From a checkpoint of a small image captioner: encoder norm rmsnorm, encoder width 160.
Rows from block 2 of the text decoder, named by matrix and row number. Rows with one number belong to one attention dimension. Each number is 50 + 15 x the weight over its row's rms, rounded and kept within 0 to 99. All counts start at 0. After the name is the row's rms in percent of the matrix's.
# q: attention query (decoder.blocks.2.attn.q.weight, 192x192), inputs 0-191
# k: attention key (decoder.blocks.2.attn.k.weight, 192x192), inputs 0-191
q.128 102:24 71 37 37 34 49 25 43 67 37 56 64 50 47 38 52 36 70 28 33 69 36 78 43 50 88 68 31 34 73 27 54 14 58 46 50 61 13 34 51 57 42 76 61 44 38 66 47 34 51 75 41 71 60 78 58 38 58 44 60 50 67 93 39 56 51 42 57 47 69 27 48 71 45 66 36 59 54 24 70 37 59 55 59 48 71 35 31 56 55 60 37 73 43 56 33 24 47 65 61 67 39 69 41 53 22 56 49 65 58 48 51 39 45 59 42 56 47 61 30 84 28 36 45 44 42 59 42 37 49 45 60 71 32 44 60 38 42 64 56 57 28 29 58 59 88 59 60 47 39 42 58 48 32 57 17 39 32 78 38 44 43 37 38 58 41 42 49 36 51 39 42 54 38 62 32 29 42 78 42 65 32 67 60 52 44 34 66 60 30 38 42
k.128 114:51 44 60 60 73 69 72 31 51 44 42 48 38 44 42 55 56 46 56 57 44 41 51 58 63 39 42 71 50 54 54 45 76 36 61 50 37 45 73 43 58 56 31 25 40 51 44 56 46 64 58 78 62 55 51 36 62 49 55 37 45 08 49 51 59 42 31 63 62 43 40 47 41 50 53 49 39 60 61 74 31 42 53 23 28 40 44 24 57 25 50 42 28 32 60 24 46 82 54 48 73 73 42 36 44 57 37 41 47 54 50 48 32 54 46 46 48 89 57 51 27 65 22 34 52 46 28 21 82 63 72 21 20 46 54 51 53 51 61 32 64 62 54 44 32 23 81 36 64 71 48 27 43 85 43 62 61 77 56 70 65 68 64 44 50 68 41 43 47 42 54 35 83 80 13 79 76 62 42 53 52 46 48 46 63 55 54 33 26 40 50 37
q.129 134:35 79 64 24 44 40 42 27 61 63 78 36 43 43 21 30 66 64 34 41 41 71 40 55 39 50 56 60 28 58 15 53 40 44 47 50 51 43 38 66 39 58 24 42 56 27 22 42 71 58 38 35 56 57 45 60 28 35 27 61 45 29 58 51 58 51 30 71 73 37 50 82 51 47 63 54 50 22 67 48 49 57 56 70 24 18 58 52 62 47 65 57 65 47 74 47 43 37 56 32 79 60 60 51 39 45 50 53 26 61 60 38 04 55 60 48 79 63 47 62 63 72 38 51 56 23 60 27 67 70 37 50 48 58 61 69 27 46 59 36 62 61 36 65 38 44 24 67 71 49 46 15 48 60 57 53 43 45 59 37 56 76 61 56 54 63 47 43 39 59 48 43 25 58 51 31 80 81 51 24 33 40 60 67 41 54 74 61 54 51 49 45
k.129 138:56 63 55 42 25 36 45 49 43 78 53 26 53 38 62 25 44 32 42 65 42 46 52 33 32 49 62 57 55 56 38 81 55 47 31 50 28 43 34 55 48 38 42 52 79 48 26 41 56 54 21 42 55 47 32 56 53 66 38 58 62 83 52 31 60 48 56 21 67 52 55 55 48 64 39 59 53 52 55 51 59 45 58 86 42 52 62 59 57 69 67 52 50 45 78 54 56 16 62 29 68 28 55 39 57 46 53 52 55 66 38 38 56 26 54 34 45 48 45 61 53 52 56 44 53 57 63 55 40 47 06 55 82 80 28 54 38 55 58 42 45 55 76 73 81 70 07 59 38 54 46 31 48 28 50 35 66 39 61 44 36 57 58 49 61 28 61 48 59 48 80 73 24 32 91 33 50 63 54 36 47 48 33 48 42 24 65 90 60 75 63 52
q.130 097:12 47 58 61 31 65 54 52 36 53 18 44 34 34 61 52 49 62 55 61 39 29 44 45 61 46 25 72 77 61 68 85 44 37 43 38 66 59 41 33 63 32 43 55 89 46 43 67 44 56 50 42 52 41 55 48 54 41 62 38 55 47 41 43 41 39 51 39 12 61 68 25 52 54 44 73 60 56 63 47 34 62 37 47 52 62 24 54 56 44 52 73 44 22 53 49 98 61 65 42 57 72 26 63 69 32 35 55 48 51 71 54 13 52 38 49 42 69 48 49 76 26 48 56 99 51 39 53 48 68 35 52 62 58 23 16 51 52 59 46 51 65 70 29 61 55 40 61 27 37 36 56 47 62 23 32 43 61 65 52 49 59 32 48 52 51 36 63 40 44 34 33 51 25 59 52 57 39 66 55 44 62 71 65 34 59 36 45 74 32 24 57
k.130 119:47 39 67 33 13 51 62 59 54 74 23 64 48 69 47 38 51 56 57 37 45 60 65 52 59 60 47 22 90 52 54 21 45 51 45 53 60 64 48 59 20 31 59 67 95 52 39 40 58 58 54 56 46 32 38 50 56 78 31 43 39 67 56 54 40 46 29 37 53 54 50 52 40 52 25 68 82 46 36 51 52 46 49 66 64 50 64 65 56 42 53 51 61 47 60 58 56 35 57 62 44 77 39 80 43 36 57 55 41 36 31 31 57 54 21 47 47 32 52 43 52 32 39 44 43 70 46 72 60 75 34 39 44 49 58 62 23 30 58 58 43 42 55 49 59 44 38 64 37 41 49 25 45 25 19 26 59 57 61 44 59 18 50 58 73 32 53 43 40 13 20 43 46 35 84 37 44 46 90 58 42 42 36 46 36 35 47 60 54 71 62 89
q.131 109:62 54 47 42 58 61 58 32 49 81 38 29 44 52 76 42 64 42 65 60 65 39 25 60 74 42 46 63 35 56 51 67 91 51 29 26 32 47 57 31 77 38 66 68 48 58 42 50 73 45 50 36 52 36 68 65 69 48 52 29 39 61 33 59 81 66 55 48 28 43 73 59 46 61 46 26 53 32 48 29 74 32 55 35 53 66 37 51 29 49 44 42 49 66 37 80 44 67 39 82 33 40 40 46 56 44 50 42 32 58 51 39 68 34 35 33 37 41 51 51 69 56 71 51 59 48 62 34 30 62 63 33 58 57 50 34 99 68 38 55 44 43 42 74 75 47 54 64 63 62 48 56 55 17 36 53 54 53 31 44 80 60 45 50 15 44 54 58 44 53 83 35 45 33 43 33 39 19 53 48 58 61 32 51 57 81 40 56 58 60 66 63
k.131 110:67 51 00 40 56 48 47 44 31 52 45 48 26 41 33 45 20 42 30 48 36 57 39 57 57 66 63 66 56 66 48 68 41 56 39 60 48 38 57 40 63 50 42 37 57 38 25 60 51 33 56 51 24 64 54 70 42 52 78 53 43 68 31 42 59 57 46 33 38 76 35 65 72 41 31 70 32 00 56 11 45 39 53 43 29 62 25 25 49 57 50 60 37 34 49 25 46 48 68 55 55 50 32 77 53 47 61 37 31 27 47 46 52 68 38 33 43 50 67 56 59 24 51 49 53 73 44 42 58 32 58 66 60 49 34 43 91 59 61 34 34 55 46 28 56 56 68 59 56 28 45 49 49 38 47 51 32 72 36 42 54 53 43 55 43 52 65 33 46 55 51 59 66 58 59 87 48 36 40 59 53 72 55 47 45 77 59 29 24 38 23 17
q.132 105:62 27 53 63 40 75 47 28 50 58 63 33 50 43 43 40 31 43 80 44 50 51 55 65 33 18 50 46 59 31 62 77 33 48 41 67 60 50 47 50 74 34 64 57 18 32 63 63 13 26 44 33 63 26 67 46 46 65 50 40 48 57 28 48 62 63 50 68 53 57 60 64 45 39 85 54 43 56 63 57 55 41 47 44 55 81 47 57 40 58 55 56 58 64 46 40 71 63 44 44 62 48 55 56 57 38 45 62 61 29 46 57 63 67 22 42 18 52 64 48 37 36 82 46 50 70 39 74 56 42 24 40 44 46 46 06 47 69 72 38 54 37 69 27 56 51 54 38 59 38 75 57 41 47 10 73 68 48 32 65 68 34 39 31 48 53 52 47 72 43 41 44 23 40 23 77 37 35 70 34 20 57 59 58 40 51 37 73 29 39 50 35
k.132 098:32 50 61 65 46 67 82 52 43 54 53 37 87 34 43 45 29 70 62 36 48 80 73 65 38 24 55 60 28 64 56 16 18 55 44 61 43 37 59 89 56 51 48 54 48 50 63 32 40 50 58 62 33 27 44 45 54 44 76 59 50 39 20 68 27 59 33 56 57 54 36 56 64 39 48 62 45 74 62 64 58 54 69 48 56 61 55 36 59 39 61 63 42 41 48 46 40 68 42 33 57 70 41 36 45 45 65 42 69 24 80 64 06 58 38 56 49 36 39 35 26 31 39 48 30 53 43 67 47 40 70 37 17 53 51 52 58 35 52 71 35 68 59 18 42 49 36 37 75 17 70 41 67 67 28 58 72 38 40 34 64 38 41 41 65 42 73 85 64 47 52 54 40 64 50 56 60 43 39 39 56 49 56 43 59 26 56 37 25 48 46 43
q.133 109:75 60 64 57 31 45 39 15 73 57 71 37 54 47 54 51 49 69 51 60 49 66 37 30 71 77 39 77 40 53 21 67 51 39 57 21 47 31 48 54 37 56 65 59 56 57 47 38 65 93 56 49 85 24 51 69 70 52 39 46 74 66 53 52 88 48 42 18 64 60 58 67 59 44 53 40 61 38 47 43 70 41 64 65 26 39 48 37 53 61 98 69 67 43 58 38 61 45 60 48 53 37 54 27 80 55 53 52 60 52 32 48 44 45 38 37 22 64 45 41 50 46 34 46 32 28 46 43 36 54 13 37 83 50 39 51 53 48 42 36 51 52 69 71 67 67 44 38 51 73 35 26 56 30 23 66 77 50 49 33 57 54 58 52 60 56 38 55 71 57 32 52 34 37 47 49 32 77 64 25 50 48 54 60 48 60 38 54 45 36 57 37
k.133 114:33 36 35 44 38 41 45 40 55 39 44 47 38 84 73 50 46 63 41 23 64 51 45 54 44 49 24 28 43 67 37 38 56 70 39 56 43 19 31 39 21 79 48 51 68 32 53 11 35 56 54 61 61 50 61 46 54 57 48 71 54 41 36 65 64 47 39 44 45 60 70 56 39 22 41 42 65 39 19 46 40 47 74 37 56 63 60 31 56 80 81 38 61 56 58 22 29 33 56 47 61 50 43 60 51 51 47 41 82 54 39 48 29 00 43 29 49 24 46 49 51 56 64 42 70 32 42 55 35 22 36 77 53 47 44 74 29 46 39 54 57 59 59 55 21 55 53 61 52 66 44 48 22 29 51 61 31 34 60 73 47 77 62 42 41 67 52 49 56 53 70 53 34 76 47 57 54 46 57 42 60 68 55 78 25 43 58 77 51 49 55 55
q.134 107:50 68 40 58 23 54 53 75 69 27 37 27 74 54 68 49 44 35 54 53 80 88 60 35 67 34 55 81 31 56 49 56 63 38 34 63 61 62 51 62 46 61 54 32 50 49 62 35 53 26 68 72 67 37 29 61 85 38 54 46 17 75 54 31 40 24 60 39 64 29 46 61 33 30 39 50 35 60 40 64 72 42 68 56 90 45 51 68 55 47 75 59 42 62 62 43 75 64 42 70 63 38 64 26 59 61 42 49 43 76 63 33 71 54 46 37 39 37 59 54 46 41 22 41 46 66 45 40 52 39 69 19 47 47 39 64 29 62 52 63 56 55 61 50 43 39 61 52 44 60 53 36 49 58 60 37 46 29 56 17 50 23 63 29 60 38 46 56 50 38 29 65 48 42 48 70 55 38 58 10 63 15 56 42 53 66 60 50 32 51 29 56
k.134 106:56 68 36 59 44 53 50 32 59 27 46 60 74 46 54 54 70 53 65 71 75 71 61 33 44 35 32 61 52 49 30 31 73 73 42 47 49 67 62 76 51 67 26 28 44 52 60 61 59 53 44 54 78 48 60 44 62 67 68 40 47 57 54 53 60 69 56 64 53 43 32 38 38 46 92 39 46 15 55 42 39 20 61 47 35 21 43 30 17 41 37 44 65 56 45 51 85 55 46 46 53 42 69 35 59 47 35 49 68 26 47 64 44 40 35 63 58 43 56 38 79 55 55 40 34 28 47 47 83 41 97 56 48 19 54 52 35 30 67 66 49 33 58 30 19 36 42 63 76 41 44 74 61 38 40 66 47 52 64 54 58 59 45 28 61 54 52 34 51 35 33 54 33 62 26 55 41 30 66 51 44 51 52 36 32 31 19 45 27 49 48 27
q.135 102:52 22 31 40 41 35 53 72 68 39 68 45 46 53 60 59 34 35 60 32 66 48 47 56 51 49 53 71 80 45 48 64 60 46 64 41 37 49 52 53 87 65 55 68 33 59 38 67 66 55 65 39 45 63 67 42 77 18 62 36 46 52 36 62 70 44 48 54 44 60 49 59 38 24 64 49 39 49 53 64 49 14 52 55 51 64 59 41 39 72 64 78 35 50 45 76 74 67 25 43 37 55 32 61 49 47 40 47 33 20 40 39 74 46 36 44 29 28 48 43 16 74 30 33 44 42 36 87 39 52 20 29 52 39 44 62 48 58 57 53 51 57 60 56 59 40 30 44 50 55 61 49 31 45 56 74 62 77 17 72 51 56 59 40 63 74 45 62 60 56 36 56 44 67 27 31 38 49 35 06 31 73 52 54 66 54 62 28 43 25 65 30
k.135 104:43 47 40 59 41 76 67 33 80 56 47 54 65 28 38 76 40 43 82 54 61 62 52 33 68 68 46 38 54 18 29 25 35 42 48 47 54 26 38 26 45 42 27 50 29 59 64 39 38 53 46 83 38 44 45 39 74 43 77 68 64 56 44 43 41 52 47 36 16 88 37 51 45 49 58 53 83 40 56 68 60 69 65 43 50 56 59 35 44 38 55 40 31 77 57 63 35 68 31 53 66 69 21 39 40 48 41 28 65 39 47 25 32 40 53 41 43 41 65 54 22 51 64 56 42 47 54 77 73 49 33 54 38 53 79 49 37 60 60 59 44 69 48 56 68 60 28 45 47 27 46 62 64 42 43 48 59 77 38 49 74 50 49 58 49 56 42 78 60 65 44 52 38 43 51 33 45 40 37 76 52 68 92 22 60 63 71 48 42 39 22 49
q.136 103:33 65 40 32 57 38 31 47 50 60 52 52 52 47 58 48 37 47 55 28 54 39 69 49 58 18 09 55 27 92 59 51 84 24 16 51 67 37 37 35 45 69 54 49 49 47 51 81 72 38 66 45 50 70 36 50 25 60 69 74 65 43 68 49 46 57 36 56 40 73 63 81 59 57 46 56 32 36 46 22 32 44 24 87 63 37 51 55 30 37 28 40 52 28 56 44 33 57 39 19 51 60 90 29 36 55 63 50 59 41 25 54 27 32 32 40 60 52 55 69 48 45 41 38 51 58 64 54 47 64 43 37 55 30 41 59 22 58 47 43 38 21 78 76 64 52 44 65 35 72 44 54 41 25 50 67 54 57 40 46 59 35 60 47 40 50 53 48 50 52 57 54 63 48 74 51 37 54 64 54 64 33 53 37 65 63 86 50 53 59 58 57
k.136 118:69 63 44 37 55 48 40 35 44 70 32 46 37 71 49 54 32 53 74 64 13 29 54 59 60 51 57 35 40 46 60 52 63 79 51 39 53 40 77 34 00 53 35 39 77 52 61 46 40 60 33 47 45 55 48 31 38 30 58 59 58 27 36 58 52 68 35 62 46 49 57 45 55 38 40 45 35 75 68 46 32 35 81 34 50 38 49 56 41 51 84 77 63 84 66 63 35 53 30 39 56 48 78 53 69 44 56 50 90 45 38 46 21 49 58 58 57 34 36 86 32 49 59 60 45 41 56 57 53 53 63 45 35 53 36 35 57 51 71 41 25 75 48 62 33 61 39 54 43 77 56 57 39 26 49 53 78 43 43 65 48 65 66 33 40 35 37 84 45 68 52 51 42 37 55 61 66 31 30 54 53 44 67 61 80 55 65 32 35 56 67 51
q.137 112:63 45 44 47 29 30 39 48 54 50 77 44 65 54 55 28 34 48 82 52 59 39 61 50 52 25 29 28 51 74 93 49 68 61 51 53 54 33 83 62 33 62 57 34 54 70 32 59 72 61 37 25 76 65 56 51 54 43 72 61 62 37 62 40 65 54 40 63 44 61 54 61 51 50 59 57 63 43 61 74 40 55 20 64 46 90 41 35 18 43 59 30 60 15 61 60 45 64 57 43 34 44 68 52 48 58 50 50 49 45 58 45 15 22 29 30 50 39 32 60 31 00 39 49 26 69 67 57 50 57 30 52 53 34 33 61 47 57 52 36 36 59 68 47 55 35 42 60 68 48 55 38 60 48 21 80 43 44 22 54 42 32 45 53 71 77 58 57 51 60 46 28 65 63 57 33 26 51 53 27 57 37 41 50 51 62 66 58 32 48 54 47
k.137 111:40 23 64 30 57 47 47 39 31 68 62 68 49 54 61 66 57 52 32 25 52 78 41 40 39 61 57 29 36 71 50 47 31 66 50 22 47 62 36 19 31 38 69 68 71 32 55 16 50 44 49 32 30 57 55 40 39 60 27 51 48 71 78 67 73 70 60 50 60 52 78 52 54 38 49 56 30 56 46 48 51 42 69 61 61 50 66 80 72 69 55 50 50 72 54 19 50 53 57 47 53 37 34 65 51 35 42 75 47 69 61 53 65 24 66 56 63 47 58 51 75 49 46 51 65 34 57 52 33 60 44 52 68 42 66 68 29 29 65 51 44 31 53 59 75 47 27 63 21 66 41 45 35 22 22 19 64 51 73 48 37 45 49 47 29 44 51 45 43 37 30 63 43 38 79 38 50 60 79 49 36 34 48 60 38 48 47 89 54 81 71 44
q.138 105:28 45 79 53 52 19 61 66 43 33 41 55 41 55 70 53 50 86 43 34 50 73 42 31 30 46 49 39 23 32 52 05 70 46 62 49 38 44 53 46 31 37 50 78 33 50 43 53 29 44 54 60 52 45 65 40 44 31 81 29 47 54 38 67 30 21 32 63 46 51 49 28 50 29 57 35 51 44 80 30 69 46 30 56 05 54 58 50 42 47 32 42 54 51 13 51 20 59 66 20 66 49 67 64 43 70 64 37 35 75 55 30 27 52 53 52 60 52 45 53 65 71 47 58 49 35 35 46 40 55 30 35 36 65 65 47 53 54 47 57 51 35 69 62 62 45 35 52 47 32 48 42 28 36 55 64 73 53 39 61 54 37 45 53 53 74 52 32 45 40 84 49 64 65 55 39 42 54 62 59 33 73 34 21 52 63 61 69 40 71 78 55
k.138 106:54 65 33 50 37 46 57 46 75 87 49 38 56 57 46 44 74 64 51 43 46 54 44 43 42 63 60 34 76 63 65 47 31 49 58 59 37 46 47 56 21 25 76 39 54 53 47 27 53 55 56 47 11 60 56 23 50 70 65 53 56 92 57 22 40 39 35 45 40 49 40 42 53 53 15 42 27 69 57 48 75 33 63 49 58 51 48 44 49 46 50 49 61 71 57 50 52 77 66 43 40 64 33 73 15 45 59 51 49 31 04 52 65 65 54 39 60 20 48 39 42 27 38 45 43 63 48 43 55 54 26 59 59 55 48 58 56 57 56 43 18 52 31 56 43 39 46 44 35 56 59 26 76 56 54 38 66 79 37 42 39 07 73 66 60 49 46 43 41 32 53 49 50 37 68 71 55 69 48 25 47 45 31 74 65 27 27 75 24 54 48 59
q.139 113:65 55 30 54 52 34 38 73 50 33 57 43 38 67 43 42 45 48 53 41 46 74 60 83 53 58 81 69 68 47 51 09 48 59 54 74 50 41 58 57 49 71 77 56 13 53 62 32 36 35 48 50 24 63 49 48 59 49 46 43 38 66 31 48 73 36 61 60 61 73 64 56 49 49 30 69 45 58 42 37 45 48 66 46 48 57 69 34 76 50 46 05 47 51 76 41 24 48 73 54 61 54 51 57 65 50 61 41 68 38 19 51 55 73 46 43 68 27 58 56 26 37 29 66 40 25 52 40 55 39 47 67 55 46 40 71 52 34 47 34 50 58 46 49 02 67 59 59 34 60 21 38 54 47 63 47 54 44 52 23 50 32 87 56 76 51 57 33 45 30 49 41 62 78 23 50 61 47 38 20 55 43 40 64 53 27 49 73 27 55 50 59
k.139 109:58 55 33 69 67 57 45 56 53 31 34 26 54 48 65 66 41 62 48 64 54 55 65 56 71 20 55 76 59 24 19 48 27 48 44 45 74 52 53 40 73 46 39 41 13 60 45 40 43 53 55 97 52 79 51 63 49 45 53 70 67 89 57 45 70 40 57 47 43 73 62 53 53 49 58 45 41 22 43 37 41 24 64 53 52 73 37 34 36 50 62 40 38 32 40 32 46 58 60 56 63 52 22 47 33 37 32 27 56 49 09 53 73 50 54 48 54 73 50 53 30 49 36 44 53 59 51 32 54 32 69 65 54 31 40 43 60 72 40 58 37 50 46 32 41 30 67 25 63 39 47 34 76 47 59 57 45 63 47 65 55 40 62 57 34 41 32 55 35 64 99 38 94 77 45 72 51 61 61 42 44 47 52 55 48 45 38 40 57 45 44 48
q.140 094:44 45 45 31 52 36 57 35 27 52 29 52 46 38 42 34 60 35 64 67 32 83 48 39 43 54 34 36 58 54 23 32 23 54 71 38 53 43 51 52 27 43 57 56 40 40 77 44 44 22 72 69 44 62 60 68 29 54 52 32 65 43 53 64 39 69 34 56 44 47 35 45 41 47 41 55 57 71 43 51 70 76 57 22 64 69 40 45 39 50 67 61 64 29 60 38 64 68 29 62 55 45 71 64 23 50 66 55 60 36 86 50 34 45 44 42 58 68 42 56 53 20 51 72 67 94 65 55 40 43 48 44 49 40 38 33 32 41 58 41 67 58 32 48 44 57 78 22 55 36 77 29 50 78 54 45 70 45 42 43 57 38 58 18 52 48 76 65 53 30 54 32 61 19 56 47 45 53 97 39 42 32 42 68 36 25 55 43 19 52 49 52
k.140 092:56 54 54 73 67 56 44 63 53 61 41 53 64 52 49 57 42 59 57 48 36 59 59 62 38 18 68 44 41 51 47 26 69 46 35 60 32 65 64 59 61 44 36 60 51 65 65 36 45 33 43 37 59 21 62 59 49 47 22 40 19 36 67 71 79 50 58 70 70 36 52 46 53 53 64 61 22 54 57 31 38 47 62 44 48 54 52 29 64 72 43 46 70 56 47 63 54 37 57 52 55 61 50 30 42 41 50 58 60 11 62 65 56 57 37 38 51 35 59 37 75 64 49 81 40 00 73 74 46 15 67 67 32 62 56 50 56 47 49 55 41 62 84 33 70 62 79 58 68 20 42 49 39 60 27 53 45 58 54 61 51 51 50 37 59 52 79 68 54 51 38 44 43 44 86 40 61 49 62 26 27 48 07 50 56 15 61 52 52 68 45 20
q.141 082:55 37 36 33 91 80 22 52 27 62 54 65 59 35 35 45 36 64 60 57 51 25 31 65 33 35 64 33 61 58 72 68 56 66 48 30 55 72 44 42 82 30 59 50 36 69 24 52 49 44 58 74 21 14 65 58 64 48 52 48 83 47 41 46 44 44 50 67 48 27 63 35 38 86 44 64 48 61 74 49 47 30 54 34 41 47 55 40 54 29 26 53 41 56 35 81 64 42 32 55 46 65 65 56 36 36 77 64 36 48 57 75 57 34 45 72 62 59 50 37 65 42 49 61 55 65 43 72 62 41 68 62 57 61 46 53 76 41 31 55 31 44 28 33 53 72 68 44 36 52 55 59 61 65 65 46 34 37 80 52 51 54 45 35 45 24 54 42 41 45 49 51 55 46 33 70 46 43 29 63 61 21 21 34 64 30 37 39 80 50 57 41
k.141 091:47 48 70 58 58 48 90 57 54 34 53 48 48 37 48 31 60 43 29 68 64 53 45 57 29 43 52 90 49 41 39 62 95 22 43 38 66 71 73 41 59 57 40 30 43 68 36 50 67 53 45 68 58 55 31 73 33 44 17 37 49 41 50 56 56 43 66 43 52 56 27 75 72 71 49 50 58 28 61 44 48 36 17 36 56 39 61 61 54 58 19 43 37 02 23 55 56 50 56 42 42 60 31 46 56 64 46 63 38 58 41 60 63 76 58 64 39 71 55 60 47 38 53 35 42 74 27 17 63 75 59 57 35 20 50 27 67 66 48 42 71 42 40 41 51 37 93 45 52 36 40 58 57 86 57 40 47 44 37 56 51 37 44 58 59 46 46 31 39 45 48 57 70 36 41 56 46 68 73 48 59 23 37 47 52 50 63 34 39 72 49 55
q.142 134:36 65 27 62 64 43 46 42 24 57 31 48 50 30 41 65 58 64 59 62 60 64 42 45 54 33 62 74 93 40 58 58 51 44 57 35 59 65 47 35 86 29 46 68 44 67 31 55 46 65 49 51 56 13 61 52 62 59 21 13 45 74 51 36 41 53 58 42 44 39 39 40 56 61 60 55 55 56 73 56 53 32 55 28 51 56 66 59 51 45 17 60 47 48 30 49 69 67 57 56 39 72 32 70 45 47 62 62 24 34 27 53 65 66 39 52 42 64 35 61 42 47 40 70 77 47 41 73 51 54 42 48 39 40 51 27 73 60 57 60 45 47 47 14 30 65 67 40 56 36 43 69 61 67 32 51 63 37 59 79 46 39 56 57 35 34 34 46 43 37 28 55 45 49 45 99 66 43 80 45 59 44 42 26 46 48 38 13 65 12 64 48
k.142 126:34 64 45 56 62 62 71 57 52 30 22 53 42 39 51 44 38 51 82 76 57 31 47 60 40 28 59 63 44 33 68 34 30 18 55 44 41 58 60 52 99 48 54 20 50 64 46 49 47 54 52 53 65 30 49 69 60 47 52 25 41 55 36 31 70 69 70 65 59 45 38 39 52 60 71 57 76 26 55 48 65 51 25 38 56 60 52 59 64 44 33 39 34 34 15 66 67 61 44 55 53 67 46 67 52 55 70 29 32 65 55 56 60 68 51 54 30 64 45 58 42 48 49 62 56 65 23 42 89 41 47 35 59 51 63 24 73 51 51 41 47 43 68 27 32 57 97 42 40 36 34 58 64 69 73 47 51 45 31 66 73 22 46 47 47 34 60 26 51 53 25 38 72 62 43 71 44 42 69 58 45 57 57 21 41 50 49 21 42 45 35 45
q.143 111:85 63 49 41 49 69 34 49 54 44 85 60 47 51 23 55 46 68 28 24 42 31 34 53 61 31 53 79 32 65 43 60 42 34 16 50 52 67 47 63 49 85 72 56 44 47 62 34 58 24 26 29 60 26 58 63 46 39 37 51 76 40 67 54 52 11 43 50 61 35 75 47 53 40 48 44 49 57 17 27 49 48 82 79 67 34 33 58 70 62 55 38 37 55 67 52 41 36 56 52 65 42 73 31 46 53 61 41 57 50 35 70 60 21 35 57 56 51 55 35 51 50 52 52 43 41 54 47 72 54 78 55 47 68 50 51 30 39 66 29 53 53 45 57 31 56 35 51 58 77 39 14 38 40 37 80 27 60 57 39 51 64 64 64 64 40 56 57 52 46 43 56 86 27 25 60 44 76 57 41 45 57 49 37 68 42 68 66 32 42 64 49
k.143 103:76 70 57 45 30 63 37 41 42 40 50 65 58 53 58 48 60 67 28 45 31 63 27 27 40 36 21 32 44 75 72 83 41 50 43 47 40 15 48 55 48 41 39 55 64 59 49 34 52 59 37 52 48 41 38 48 17 73 64 78 72 14 63 45 55 54 44 36 72 41 40 54 49 62 79 49 56 48 39 32 53 66 59 54 37 20 63 47 31 54 40 87 59 35 87 37 54 27 53 52 76 60 52 59 70 38 33 76 44 56 62 31 50 43 36 54 52 44 45 54 50 22 45 30 31 72 38 16 57 31 39 54 45 57 30 42 64 50 69 51 60 43 41 51 30 50 51 43 73 57 64 44 34 40 60 39 52 17 54 71 43 48 30 57 75 61 43 48 58 40 50 70 62 39 45 35 76 59 59 30 36 19 73 54 26 36 63 45 60 54 53 74
q.144 162:62 28 39 71 53 63 60 79 41 55 37 65 79 29 82 60 72 54 49 56 63 52 47 58 62 48 69 49 64 37 50 47 56 56 30 37 30 79 53 34 89 55 29 64 58 61 42 35 66 51 54 89 12 42 68 47 74 51 51 13 42 41 41 43 50 51 56 45 35 46 43 43 41 46 50 59 60 54 60 58 34 43 57 31 50 31 56 42 52 44 29 73 41 56 39 57 87 74 58 68 29 64 39 55 29 31 57 53 24 52 55 49 69 77 45 63 52 55 47 35 49 49 41 35 62 59 29 72 74 43 59 40 44 48 51 53 54 38 53 63 22 53 44 28 60 54 72 52 29 49 66 67 52 76 38 27 63 57 65 45 59 33 44 50 30 41 47 39 35 46 59 83 39 49 24 60 35 13 33 69 48 62 34 54 49 51 29 09 69 41 46 56
k.144 117:65 34 40 48 77 50 68 67 71 61 47 47 50 58 47 77 68 36 36 48 59 38 68 32 43 63 55 50 61 30 46 57 55 59 32 41 71 62 62 46 69 32 55 79 35 57 61 59 58 46 83 64 54 57 53 50 47 35 63 47 56 59 61 49 41 43 66 55 37 56 28 38 57 47 66 76 68 44 35 51 40 40 45 37 44 55 34 48 48 07 02 66 45 61 28 55 35 49 56 80 57 38 33 55 40 66 70 63 09 53 55 34 55 82 66 49 48 48 52 46 55 63 44 51 71 27 68 49 73 51 33 33 62 40 83 25 32 57 44 66 53 31 58 64 50 28 80 44 43 54 43 57 68 46 64 63 18 53 24 38 60 27 30 69 53 69 59 41 35 53 41 34 49 27 56 40 18 38 38 61 46 46 41 28 43 53 27 36 37 27 46 77
q.145 084:28 40 43 87 04 59 73 47 61 40 55 52 55 64 54 25 51 42 45 65 42 42 39 61 36 38 80 47 63 54 19 39 47 42 67 39 40 56 28 57 95 56 81 61 34 48 48 41 60 55 41 43 45 36 54 51 66 27 55 48 49 60 59 52 44 50 75 14 25 59 41 63 47 27 52 44 40 55 66 65 54 49 48 28 56 52 63 70 48 22 30 50 62 77 34 48 65 47 66 41 58 39 52 64 75 33 35 72 32 64 52 43 46 55 63 68 40 59 39 47 40 59 44 34 71 69 44 70 49 73 47 59 82 25 44 47 48 53 31 51 63 42 25 48 58 60 78 50 45 43 47 60 48 43 53 44 53 57 31 76 40 34 21 34 30 20 59 76 60 61 16 58 34 43 59 39 61 55 75 73 54 46 26 57 37 62 38 47 61 20 44 59
k.145 097:50 34 54 52 75 61 72 53 37 48 38 43 70 25 68 36 42 63 69 68 76 44 70 65 67 40 48 67 63 47 63 41 49 36 41 45 42 66 46 54 77 66 65 64 50 44 76 69 55 61 44 60 34 39 60 40 71 39 50 49 39 23 33 23 47 43 41 57 55 42 40 46 35 54 32 64 61 58 35 36 59 51 41 20 44 38 51 41 37 44 50 43 15 49 18 69 65 99 36 46 31 55 50 61 38 74 49 49 26 46 40 43 36 64 48 61 52 77 55 41 27 36 52 37 42 65 41 41 80 64 70 44 57 51 55 50 64 49 68 73 60 50 79 44 29 52 65 48 33 56 41 72 49 83 50 52 60 61 45 32 66 33 43 68 36 41 26 26 35 43 68 47 65 62 17 70 55 27 38 71 45 45 57 25 84 56 49 18 53 35 41 59